{"model": "autoregressive pixel model", "dataset": "Sentinel-2 satellite tiles (TerraMesh)", "train_examples": 145000, "image_size": 16, "horizontal_flip": true, "levels_per_channel": 8, "vocab_size": 513, "arch": "transformer_decoder", "width": 256, "layers": 7, "norm": "layernorm", "norm_position": "pre", "hidden_act": "gelu_tanh", "mlp_ratio": 4, "head_dim": 48, "fused_qkv": false, "bias": "all", "qk_norm": false, "parallel_block": false, "inner_norm": false, "drop_path": 0.05, "positions": "sincos", "tie_word_embeddings": false, "init": "trunc_normal_002", "residual_init": "scaled_by_depth", "optimizer": "adamw", "learning_rate": 0.00096, "beta1": 0.9, "beta2": 0.95, "eps": 1e-08, "max_steps": 10600, "batch_size": 192, "epochs": 14.0, "lr_schedule": "cosine", "final_lr_fraction": 0.1, "warmup_steps": 2120, "weight_decay": 0.2}
Rows from block 4 of a small autoregressive pixel model, named by matrix and row number. Rows with one number belong to one neuron. Each number is 128 + 24 x the weight over its row's rms, rounded and kept within 0 to 255. All counts start at 0. Numbers have three digits each.
After each neuron's rows are labels from the 100 images, of 14976, where the neuron reaches its highest value: "strongest on" is what is common among them. Only what is clearly more common there than usual is listed. The data: Sentinel-2 satellite tiles (TerraMesh). In brackets: how many of the 100, against the usual share in percent.
# fc1: MLP up (model.blocks.4.mlp.fc1.weight, 1024x256), inputs 64-127
# fc2: MLP down (model.blocks.4.mlp.fc2.weight, 256x1024, transposed), outputs 64-127

fc1.536:108136125140145172156154128139098133117121106125117099133102115143111119140099128141124152092100113073141126132102101096184098124157092111109137180126145156145132149121142143152139111142167079
fc2.536:132129091110145125100117153095111163118150137108169143087123127124093119139072130141124161159148119151149129122179106142113115126120152071114136117142137129122167139145120140120165180101140138
strongest on: main land cover: trees (49 vs 19.6)

fc1.278:100181107130091138123095131161101128104056121142119102125125129114173121092103172161119162110109115155138127136123106149120097127153146113142093130079089072100116185167159143129129107121154154
fc2.278:140122112132078147166120131133111102095126127108139147141157116143121122066153190152149136112113152119117122107177115160108117112144136151119116112120104135141085134135096156106145115123149124
strongest on: trees (96 vs 58.6); main land cover: trees (66 vs 19.6); built area (63 vs 37.5)

fc1.63:105137136134142148125082097123135108159145141123113087150132108177122114142131134116118119149131135099125118158134161127163128130153113112119106154134110126123144131101127114089146117096120176
fc2.63:100118162120163143132119112116101154108124113130100125098150135102144122127103106184097150146142169074135132115184136125149068183149126137143124142076111109137147141082154098140140133139169097
strongest on: main land cover: crops (41 vs 20.2)

fc1.576:128112147134164157132151128121127127127094138095066129085129148192174134125072149147123142099097138112167150171137117116147112116143124127062154142112115122132121151145153152159151126070149107
fc2.576:107129149119125174157118142084101106141138147138092119133135109134124126111108123148132134144131153095138168126128143115143154069111151125117154130102130089142120109167156081096148134075117125
strongest on: main land cover: bare ground (29 vs 5.1)

fc1.714:142130112183139138167089130119121097140135136137105133141148078196124128159114133110119134113102162075122120133102085104135129134139133122114130123124094174124157145164155094129108116147136080
fc2.714:151119120135146140126103130123146156176117106156137136160131119184183150096110115102128149107102099174149130142148107111138122148161162123144128132137122129144175152116083123179166159103150168
strongest on: main land cover: water (50 vs 11.2)

fc1.370:143119123143137139134118099121104130123121093175167132122208143101183150101111081136135153150140141098170148146135154116119156120134145147155174141109103110150130129104127108140166149150141112
fc2.370:135149114099106112077138089117155135154129089147097127149132103159138096094175122126165107113107093092134146098109124107142134134196121141093129162121109093116116121153112072132139134096157172
strongest on: clouds (58 vs 15.5); main land cover: trees (43 vs 19.6)

fc1.144:125120173123199123146155153139138101130142149153132150152165154146128139197102141107136150156118131082143105161125131100123112093112105127084130101106127108093117095112149139151128116147112111
fc2.144:112119122085161115119101122153127143130148139118141117152175116102141126154100093152120128119098166130109130168108153133128144116105131157110135131141131100103120111122105064122108082178114078
strongest on: main land cover: water (30 vs 11.2)

fc1.214:096122135086105136131138135146149123127124112117100116182127123119132170141129156129189150148134129134140081116111146143107128143133116059085133124070104139148094118139135151130122173135148121
fc2.214:127115140147145130128096108128119140103133143120134096132134146127137160106149107129138172114147176126120119118129149151119151129124147085125112121136138134125109135122128107136126127135155126
strongest on: main land cover: snow or ice (36 vs 14.6)

fc1.717:175136121139146103095144168135155136094160129136160134119128119132143133122137117146109165138105154121128102132141165126159150105142111124131126106124141139116153123127099123107157118134109139
fc2.717:118112136144112120146124125125141111112113132098120121115127121134098097158105146152097179119086136152069126124107145149117124120119119112082128091153142123152150111140112091126180176128129141
strongest on: main land cover: bare ground (27 vs 5.1)

fc1.208:152135138108154136074144123096175138097138131164091160128119129153131102086108120102093121119130115084147152109148093159146128116135123111082125152159086163125128172146106121125100192186139150
fc2.208:117143146101108122117147147065145116074139134104114120137102154088136108096117114186091116108135139073149121120163139160073109128113082125126107144112151135118098112179169112090137113142117089
strongest on: crops (70 vs 38.9); main land cover: crops (46 vs 20.2)

fc1.379:160137154085152122125134152131126132126097139124127132113098128120120097104085143130138131146168172110155090131127162124144133136149152093146117127084113126128169160110140172118159096101111115
fc2.379:162118128090114153140099145117146139108117103142129124144109128125098166121101156120163115145107115101124123128128138158163114092129103158145120122150114160139130138115109148143151115169124164
strongest on: main land cover: snow or ice (33 vs 14.6)

fc1.400:155093106111128127095133109146099108120102115124129132117151090159156140125123126157112118104102135134151143158125149140192112128092116159110120106144094138138134126126121135116160122081106123
fc2.400:119122108148134091130130154095145133095119092128151106100121138084158123153088113150125110142144178118149128118143140143156151132104113128140117148122141125129110137130139157113164120101108112
strongest on: snow or ice (62 vs 20.6); main land cover: snow or ice (46 vs 14.6)

fc1.736:112145139131119144135125101098147129105065153124096156105068129136116124103129136145133111143124151087135118110105140112100116108144111105109146119046097087097101132141144124095101143116149147
fc2.736:141151078130145107100114122131130133101170126144144100133166133157136085116149104073114083124110106140122125149076139111173086137113160135106107137136141103183135147116145107116140137138120110
strongest on: main land cover: rangeland (45 vs 20.4)

fc1.464:119153124157147143148094140126114102096082152143112147106154151119119148151134117090100209139167146087128065144138116133112127126142180162099172114130118091151137125118166161136112090145121153
fc2.464:129157151075126111096101132168083117160101114146154129118132125109102139115159100095142106118176145110154119105178103092095152116125110126129143179123114151157141124106173142149104135109121133
strongest on: main land cover: trees (44 vs 19.6)

fc1.45:141126125111161120092154122126157112133103108152136162114161115162133111133087119107111139123099173114142108135103152104174121058081155124074153112157142194107095114142136111107132107114115123
fc2.45:141134144100125142134157125104134091129128136108148113102159127128118084111168163158084086149152136092141099135125144128116175133119099168123141161112135153103099109111112123143144074091132114
strongest on: bare ground (66 vs 24.3); main land cover: rangeland (51 vs 20.4); main land cover: bare ground (28 vs 5.1)

fc1.149:105131112118090153152159117141133166115091104107140147094130112178164151098062131131117142133124135088130122119164156137159076127099151128074166113111106142104114092149174140104120107126121104
fc2.149:118144121108104113136130138154142106090138158173118103122112131102113130091177158111157078079122114121143118153135133134081164166097141138109113155114099151128120064136108161123135150125123134
strongest on: water (73 vs 40.5); main land cover: water (62 vs 11.2)

fc1.408:114123120211121134157114143169133129140147125143111122121105113179140154142130123059126196168151146104129085127100138151173072154136174089123112091096108118156106107123167147126109113117152118
fc2.408:142094156094114105151149126112126135147131069100106132126111099121137121138153153165115134165155169150124127109153122119089168120147147156148125150091117125124134118138095146158100148103110100
strongest on: flooded vegetation (32 vs 10.2)

fc1.496:101147126142157128102116104156150121139146147142146124165104128095161139125191117112154098052109115143117141145158138164081108124141130164171125140142079136112157159108114152110116132120151136
fc2.496:144118145107108131107175122112137103129139128121132113126120110132074157147078122122136136158154103167165108121117148117144136152141091127102081098141151149160153159153136153115141137133141122
strongest on: trees (88 vs 58.6); clouds (77 vs 15.5); main land cover: trees (46 vs 19.6)

fc1.667:131135120139141156106126132098135134129117134156102112149102133111191153136135121158097122146103110107171128109172155108161115128127131142127100133163131155141130131170114123143119168146147117
fc2.667:120146153099124084116143098109184122091137117101122123118110124123097099142167140161138119124126188127097115138047131140101098102135134141147097142164093138066086107154116081164157137163103114
strongest on: main land cover: snow or ice (35 vs 14.6)

fc1.383:115128124116119132077166132095125141110091140123120175106124147163180138144144100143126165115100111130185145131099127099127115073108120112104166127069095140154136195131125136129131147134162130
fc2.383:145156092146133172152124157111160157137174178123126124144097164096103144145157083100125122120103142064162147135086119128082118148119091153105167124065129110153109123130163127121127126136127088
strongest on: main land cover: bare ground (31 vs 5.1)

fc1.43:127147136104111158096161127111184120099100147095129116129119138155147105147120167112079174169078178126130136105104147120140065139149135124137139123148100162126137163149129104142161083114156133
fc2.43:101111128121103108117125109108134111112094124096116120145128101134137098131144149144125112113063156142162129107087154142164144114131087156143112134073130126146114152158103111087134094121129108
strongest on: main land cover: trees (45 vs 19.6)

fc1.106:111119104160160136085170163119143119122135120119136151154100065089136106107137151123146110128117158121121101127112132124099129113101107153146094137131109130100113110142161119140150118137104156
fc2.106:151080150121109112150164123107092135119106110118117146139129100135135116141179150145143126130112141137115123135170114152138171111099120139141122119096146134130123122117086145139128131115117124
strongest on: clouds (35 vs 15.5)

fc1.104:108145129131124115101151069153097109098078098150098122131163145078175146079180118132128113127172101093160110129154104165117077148131138153113147121094117088125152140078152138100093144125129122
fc2.104:111088124131154117154084107107126127135160152122146157137122112160092078165070151132092101129087122157137145132106165138145112114160121119104131129129086114128118145112117127148125135091129149
strongest on: clouds (57 vs 15.5)

fc1.523:102133070171113099105097138079141111126121144095115106178142123127124141197127106115120102119079100136102130098132138100114122130120135118101134149136149117123147121121125149107149116121135130
fc2.523:131132096135122117072132099109137122092113128149100106140136136104121071118164131113108178107149129136122136127127125126108131142087163098109140146110102136141136129127137130110128120093107125
strongest on: main land cover: water (35 vs 11.2)

fc1.196:100134091145108176121125090103109153129099146142144093134140135114116130132180123150114088101110132136168125134160134106132104089082142137135143142116123107066130132103105147109130117161144112
fc2.196:167136151101125146155149134143137080126139137056119138097135145151139165152091171165151152092135158114166096126084142130083138145132124129128120143118088147188107124137121161154139112090116111
strongest on: crops (78 vs 38.9); built area (63 vs 37.5); main land cover: crops (58 vs 20.2)

fc1.760:130122083151130143105120113133103105149155111160117118118157127100121145103187125137159077100175136088098083160191108120107144119134168128143120123134144107131125116082126130086106140153112156
fc2.760:092115114134126098127172104089174123113156169115104089136136139161121124190100171131132168135102117142135145141109134100157124124138097156081157080109094132123138126103091149156156134114140068
strongest on: bare ground (66 vs 24.3)

fc1.737:091143121145157144094114140124134098110121147100118128097137141123148135106088125113121084119111157104161126150080127138148118123113173121142186130138132090144124141122112145119090129129126164
fc2.737:095125149117101108175137120136141109122081109122087096101099139125120110080154187152110135169140149113105127119125133119145164097103165150130113121104160094130111103109120116164117125091101170
strongest on: main land cover: crops (42 vs 20.2)

fc1.20:128136092185154124090103143099134135168119144128105130116121126119163120120172123111136125119156141115134165083131123090167100121100132166098164136118121111153156105145125157148136131122139122
fc2.20:111141138150106166132123102131135094134141129101092138149126139102110109097156131117112104113128146102134151112139139125128133121073157123098130121151127152155109107138130139110149087119140129
strongest on: water (77 vs 40.5); main land cover: water (49 vs 11.2)

fc1.682:179159135139104076110113125101100132154122150124166135142114102124135135136144111089114151129162108101110092138109126116098140087103166152125105098111101136098156130155128156114099151196135103
fc2.682:115153140175117035108108139149160109139106127141116119149077137137109128103130114121139168123117131127116134148090134121138138097105134138153090107129123126154146104065169092143116150112137115
strongest on: main land cover: rangeland (76 vs 20.4)

fc1.579:120155073150103132104097119135140140132117127151110118147143108072137149129167149134124100173125111126138095121138084110092093106129123102139095152123143142096141143139144164163147121151150173
fc2.579:106099151124164165137125133094145120116165132131124125120122135161125132138125141110147154114126161164123105168110162108145117143129129119100132148093122131162116138149130141124156110108123109
strongest on: clouds (43 vs 15.5)

fc1.580:101143161156144141136083075112106142118057161097133121131113125076129126121107158130144092102142095142123137153129161150105107134110141157135112126127125106120132136103144153137136131133147129
fc2.580:087130136163184143102116105125142125110128144126166149118113126078072123103114145114131065120104144087120128115109127100157122097102158119140162127107076125084148122139125147156141150159141108
strongest on: trees (92 vs 58.6); clouds (86 vs 15.5); main land cover: trees (62 vs 19.6)

fc1.81:136138129123115138131125068184095142104089100132113115143157095128187153105150168130149129100111103153107116161123064122139149122144111119108105085111130119138119166114163156158133122149159091
fc2.81:148111159164068129170100109130135130135150132126116160146146139124110117159143122138191120127158139148110133144171141104110161119122176147131085125134127139111086124117105142130109094127101102
strongest on: trees (96 vs 58.6); main land cover: trees (55 vs 19.6); clouds (43 vs 15.5)

fc1.711:163174120121159122116159138153101159112126118113144102095128085116129181134168143117154138117123150130139122126121115125139122141162142128157143158116162095114123152076125131114162125121127134
fc2.711:126150126126143074145128135125105151125179143162182136101138110135096148139143146172147157107130135087074104155127117132120134151137148145168140153117146131119129110111128091153169113100146101
strongest on: bare ground (54 vs 24.3); snow or ice (49 vs 20.6)

fc1.406:158123156113099111131175066140089186107126101111135132108164083093152124114142184155140133160102151113119132127135108156109156099138110146114147150074138139107151129106125158159113148113141122
fc2.406:087119110147148156155088156137123076163107177144127155153129148141102158118151103095130133132149094116118129126113152131180128122098136143134101122172105116128133158106116127081113094156173129
strongest on: trees (92 vs 58.6); clouds (76 vs 15.5); main land cover: trees (70 vs 19.6)

fc1.279:142091131130141118141141108168163138123100123149099120116164106107146144151159138101121125146179101132184135137120110112153129118114130110124107130153163153124151141149121128123126127113137095
fc2.279:122130127129117120133088132081076143098133152095123095123108114151141108115147150146151131130121154110064129113159142106107142114142134140147161122101173107101083115140100090114103127150115061
strongest on: main land cover: trees (44 vs 19.6); clouds (38 vs 15.5)

fc1.420:115162116154154138153080133132114178151152145157161166114163126121134153141167143143134158126099127130106100161110089118151131104120176149148154134128123089095096184138115144135134086197152104
fc2.420:145148125125137139146127146122126107111128125058135150111116147153091117186168134143149116100098146124103112108104132108098124105126107136144085114128093127111105146126110164161122067100128146
strongest on: main land cover: trees (43 vs 19.6)

fc1.4:125158153164126131126162080141147120076157096171134150134131141114114115138180101159122128169108090109123165138136141126149127136119148094162122133165090115115109106173127118166120184123090128
fc2.4:131134122127129116140137120102129090129111143089132130120119117085127121134119120123114107118116119131147139122144133092130133137107134122112164103118110110157127121106112127112110140120132120
strongest on: bare ground (49 vs 24.3)

fc1.365:148118095105136127107101119146106115085147156175123143103148174148124116103129116135141086117126137132133113124149139102124134133112153069109112139156099120141141113136147137162130144135138134
fc2.365:126128133110108140112162119120136121124117163123135162154103105094137129131126131098109150134120108111147121127157128124129142152116124158131126127123113146134150122149099157147130110146141109
strongest on: flooded vegetation (26 vs 10.2)

fc1.48:103141131130146120070111152090147170105114140137106118112143125136134108152106130126116136125090125090157163108115117131166129116110120125104187130127111151135112124155112106128111141129151122
fc2.48:130146130144134139121116144100169127090101141129058081115089138087138148159093136159123082161143176092167147118099128111096140082165116146121149115141112119085063069158124146156123125122153081
strongest on: bare ground (64 vs 24.3); main land cover: bare ground (42 vs 5.1)

fc1.708:135106121131153105119136096118155131130114114140116090149103102145133159169120106109128120116100131113184137139119134139141141101131135125075098087164093144072119084139161108118124121176146149
fc2.708:131120164145109124151098102106131161139100081151106114131098105086131111144132137144145141084091143151126168129116123125150132102111126125125109108117170120126107081125120098106130145131117112
strongest on: main land cover: water (32 vs 11.2)

fc1.91:081151101103120143154134103124110111115122144141108111110153126136169157139139160119122118123128116092122148117138101122104137096139155194093180075091114105117109137107147137156111125140128138
fc2.91:075149162127124087087119185134164131129151165104160146091129103115090129151110147162147126142127116128147147141152088128079102111130089118114096131126114101145096154098151150114097128187134114
strongest on: main land cover: rangeland (57 vs 20.4)

fc1.746:131144118111144104069156128126127129110116154096128107098108096126145113121161155129098169125132146136177159111107113167091137087127122137113135142097108117117118169100143142088138212166124160
fc2.746:171103181120170148135151158078147105096166126138172094116073111157111072104121114122112190144154156166132113155126138133090131141101133101108094126097128126134101129161143107134129115119121095
strongest on: built area (81 vs 37.5); crops (64 vs 38.9); main land cover: built area (48 vs 4.6)

fc1.318:115118125122131127148128100117126113140123105122114136124167136133139132126134128141120130111140156129122140146140144115094117113121137129125103137104073120118114134100170126160118112111090102
fc2.318:142126129109128137120115138153147137139119144124129137142150133146147138120138128150164113129123110149127120112114142127158133136142138138125121138135155117133126131112116154132139139119146142
strongest on: snow or ice (62 vs 20.6); main land cover: snow or ice (53 vs 14.6)

fc1.206:116121152152117065145143119156144143122154150112079118107116130110147171113109139135155142179125118088127134122063099142116124047154133127145110113119144083080188117125126126129122129160141129
fc2.206:143140106119103119085126181148141118125161158094120104107101144126108097138181115182097110153159135115105135142119120122127113148137093130139107127098164128139129152117110180139081098185126095
strongest on: main land cover: rangeland (74 vs 20.4)

fc1.264:150109151132120140174147107121092101125140080117131151111148131109105119151110112133091159140104185111115130131130153121154165086133152129110140144130105172152148124062131123073131127116115147
fc2.264:119148128142126126106110141140109179107133124140126155114130153108151140120176099100115120140142095135127105070144100124116150142128095102106098104142168133188119120145156105140139149164148150
strongest on: main land cover: bare ground (26 vs 5.1)

fc1.25:148101116089116120141136112161139129130142154125097105102162144171147101113129124114094135136080139146132145180144117119153111110094137093079146137110156120128122191144115154089159088164153104
fc2.25:109108138100094129150143092124086148119104131097119104137122137157131112118185132156114120105119127110139118153166127076098152124127121139093134150097131108103105110123093123128139091081161112
strongest on: water (79 vs 40.5); main land cover: water (71 vs 11.2)

fc1.642:132133111146120111089143149103148025113116113144117151171134097171109104112145092165120153128133141082121135116072156130196147105125131166114140109100090154116134105130103116130141070140123091
fc2.642:122145114122134135103113147144139154135169156149135146167118153097123122088194137112142068103130113120156136120136115165110125177122105104170138187139140114154132132135130125157150163150117135
strongest on: main land cover: snow or ice (33 vs 14.6)

fc1.344:140110130140137190131105096117094124150119119108130110146136118160118138160108124151113150157104135073131117102125115109162143125127137136100164145114099142070171149140153159115084146093109086
fc2.344:127101128104149159104095120131132161145135124135141125129139129115179152108100146070105123110121096159098116128136141137101138174139129140095123126076105117180183190114127120132123148116166132
strongest on: main land cover: bare ground (25 vs 5.1)

fc1.766:120149142095119103080143151141163146065096161110112072120106121071160155107138137099120174136149132139132139137132059133114083096127097146131120109130134101123125177114112141125133148145163113
fc2.766:148109156101120156145108170137085098100170125119144148140110142105104154121139151164128196107134152119085120101185116134114126164114131099123126161148169173141118130157136101164154113123143126
strongest on: built area (82 vs 37.5); crops (76 vs 38.9); main land cover: crops (49 vs 20.2)

fc1.602:123133115139196109086091078139157113143109117092119088096136113150134096131172107079102094141158093123118136133127103129186121121104172091134101138103111104109135110116130117141125134150126098
fc2.602:156098131145127154130087109122068167114133083146121185146153163128152145078120125159140162123112156139133158093186131146103102171181147136111124149089141111107121138132129171096115135082105159
strongest on: snow or ice (55 vs 20.6); main land cover: snow or ice (44 vs 14.6)

fc1.728:129122110148087144178142117149158136076117133126091094104118140139221156118117175119108132148118131135150134110139143170111142131114119152114123093113142117106152128134127126134139109123122117
fc2.728:134131118119138137200142128126109126099152132112081091106126128130135123132197116144145134127135077118142138195168135132153168168134119127152130085109174137138143137161141102111122073087111128
strongest on: main land cover: rangeland (47 vs 20.4)

fc1.531:114136105116152131114102134116119042116157123145113156102093117153079109115182123108158163108135166089106138141133160135221133133093098157155142156106114114120116109149108138139144098153095053
fc2.531:102162114143154145095126160132157126126164179164153123130110148117130105105135135090137083116140117130131134100108144128165109118106122117107135164153103107132119156138145122103121137154125143
strongest on: bare ground (66 vs 24.3); main land cover: water (36 vs 11.2)