config.yaml
model: "autoregressive pixel model"
vocab_size: 513
norm: "layernorm"
fused_qkv: false
parallel_block: false
inner_norm: false
positions: "sincos"
residual_init: "scaled_by_depth"
optimizer: "adamw"
Rows from block 4 of a small autoregressive pixel model, named by matrix and row number. Rows with one number belong to one neuron. Each number is 128 + 24 x the weight over its row's rms, rounded and kept within 0 to 255. All counts start at 0. Numbers have three digits each.
After each neuron's rows are labels from the 100 images, of 14976, where the neuron reaches its highest value: "responds to" is what is common among them. Only what is clearly more common there than usual is listed. The data: Sentinel-2 satellite tiles (TerraMesh). In brackets: how many of the 100, against the usual share in percent.
# fc1: MLP up (model.blocks.4.mlp.fc1.weight, 1024x256), inputs 64-127
# fc2: MLP down (model.blocks.4.mlp.fc2.weight, 256x1024, transposed), outputs 64-127

fc1.532:117189155131113121146156127152161131095124151100125142161139148109115163111144105109105097157091157114091134111116115158150154135170103104126137133094108125100127136145108144102149159097069113
fc2.532:129152132106140145146118142139134108129132118126096116137148144130104112137103129116129113113122119143126162122141152142109130136128117111143174134120155126146102114099141134119140148133142112
responds to: snow or ice (63 vs 20.6); main land cover: snow or ice (57 vs 14.6)

fc1.333:127078171142103152126136117145107145145092167077084164122145127106152161140136128113118137125163130106144117104129108128144133128148124120117127107115112127113112117178113126071142132121125116
fc2.333:117132122118152141141121151155158121122140118140135109139138133157099105129121135143147128128140124125107107110119137125137123138125109119128152146142147131129115114117133125142150130137152124
responds to: snow or ice (56 vs 20.6); main land cover: snow or ice (49 vs 14.6)

fc1.295:074122105143100136085133132148110142094121146128143135094120131104160140103131155160109135108105132097126109102104174146148076099113141108115141105101134121085149125169152184123125099146105113
fc2.295:111152115115080123143151158155163115088149148120102096082095135057129144129183130158123131098111128119184117151140118158116117136084098117115122105106148142151146119135151143143158116136085108
responds to: main land cover: crops (45 vs 20.2)

fc1.748:105156108120107181079125132141115108149122112137103118155083120135118122121126133077113123116111138111110105128114098096108108139120110127110109160133137139100106113144134157141150118157148094
fc2.748:146143129143143144165123138105140166109090159120133155177158111134156141159161104166138126097110122132150121157118134092115124106111158146110130142157102166124109128152085103131083081114119124
responds to: main land cover: crops (42 vs 20.2)

fc1.618:116176122125164123101141146153125152096101136104146130103079118119108115114119141143123161118143138134138125087114110123102147142144109094101102129123127129122115129157144136118144177139137128
fc2.618:146114118117119170137100103124154115137133153102161152151112129088131131117120135145157146131137084128086126109160127136152114180125121111134098114104139105138122122145123150172141097148124143
responds to: crops (84 vs 38.9); built area (81 vs 37.5); main land cover: crops (53 vs 20.2)

fc1.674:141127121134146152119128102122133121100105166142111116142190141137152120165181113090115122125067131127106101167155109103177112082166147122107138092142146128097135156095113134125093124090104119
fc2.674:128121125143114127151143106135138133158151138126141135124112118126055127116101124117103118114116171109114125124106118159157130137142115088125097118120161140119111141094120132113114090164138141
responds to: snow or ice (66 vs 20.6); main land cover: snow or ice (58 vs 14.6)

fc1.704:102164060139099125121086129085106135127120093089123111133141105120120132123086129112112153125147114121136138142105138106114123113095136160164144136131144169129154113140142137108174128112133107
fc2.704:140140123114110114146116151154164152126132135133105136124145135161142107102113122138143112120128139153139131116125126116142118108107110100109136101128174128132123123101119118118137177117116138
responds to: clouds (44 vs 15.5)

fc1.341:115122107125121127120150116119158156142142135146086124127099133119184110149144147150110164168110111141098108120103105134126078048132159134108117094125141121097129155119136129127139191129102136
fc2.341:123122173119117137148155126092152093082146121060061085157104141143135096112157148159103138117164158132072114145109125108122117104113113123113163136179115146097088106116126081144134140141126110
responds to: crops (74 vs 38.9); built area (62 vs 37.5); main land cover: crops (45 vs 20.2)

fc1.469:116120146121122122114118111160095149142071107149137158120123119124169150107100125188139142100101138174112138156109154125176109098110137124125189089137098133106154139090134166153167121096141128
fc2.469:141118130107157129116100137134084100127153111182106102127144142138135101133120133096156105106129111121124130120139136133177115187148123158112156178104075086134123119180145128149125148112093117
responds to: clouds (97 vs 15.5); trees (90 vs 58.6); main land cover: trees (47 vs 19.6); main land cover: clouds (31 vs 2.5)

fc1.390:122177116161186101115164087148125136088098112108095118121139122102154133096174173109110142112109121098129117142102116108134111124158111143077150104119094136127129121096126184128117145097132131
fc2.390:135116122152098092069132141043134152126129146071083119153106126138137115182119113133121113125128131139137137104111146157132137049142140125107077080121141157084140172136119086097118110179109141
responds to: crops (77 vs 38.9); main land cover: crops (55 vs 20.2)

fc1.613:135142107148130167106110133087112117104135162103147138147186080111160116175138118160115135097113112116138099145136137110122120167125095146149121104124109132153143093155169095123118133176136124
fc2.613:115134124127130134133146144146134133134152107133144132116134141139119105122131142099126108141163150123117126110124104135155146138156132121122146136115156102075122110136131106110118124101126135
responds to: snow or ice (44 vs 20.6); main land cover: snow or ice (34 vs 14.6)

fc1.329:100113138153109106117109121097120100097133123144118117095109133136177154097149148094125132128095119133113088125095156132172151114135172141113171094147115144143138174118151167080105125161134098
fc2.329:087129134145139156130134070136144108141136108142090119108107164126110131120104128115141153063101141106087125158112148070131111117150149127128119152145163157129114103076143133122162133111111104
responds to: crops (74 vs 38.9); main land cover: crops (57 vs 20.2)

fc1.95:089142121134151103088129124130146117146170117128121102125114115118104131123097165121133123112124184116108101148088117087126112138147115111106148137123124115093125159126127171092105130105123116
fc2.95:095144159138133119104179149088142097097133128110121093146099137118082152155163163157121118126133165098139059101166130085110128086162133123159142106115160159124065114133137122131144127116129127
responds to: crops (67 vs 38.9); main land cover: crops (47 vs 20.2)

fc1.428:088134125137178098094114117109137128140125110114112103153101110077123117079114138123129130101128160138132107131099125110139106130148101133138075145120102132125133151082111150136118138100157096
fc2.428:062115154150136156120143151095120102105126094127133098180108144126163127142106177135124129108161147056139090067179108123114105108172121163114112118091149172132094162145107119146158154114113137
responds to: crops (80 vs 38.9); built area (66 vs 37.5); main land cover: crops (53 vs 20.2)

fc1.517:105096122177133144146105089165119122168102078155105108113136136121115115109113107154139112127104115133126127147149124115140142140143129083128159102147132123101144131144121128137152143093150143
fc2.517:122118118117138141109085150104087154120161141125153116148125136134140151143159164124159175098116130088069137143147106100068145121140124143103158122084105109094139125179125139192144132119120096
responds to: clouds (75 vs 15.5); main land cover: clouds (28 vs 2.5)

fc1.442:080129134099127109145159123108168129057117140148081092101118144110172139098127158112098136134120148114112117133093092137093119119137074129108145129138087136112131146079146148164162097142166140
fc2.442:159122114091132166135110177097115074101124143128094096119113132135121137099155116179148162116148130119152154130105144122168140128097065113137138122141098133121147139123163097093139117086128127
responds to: crops (67 vs 38.9); main land cover: crops (51 vs 20.2)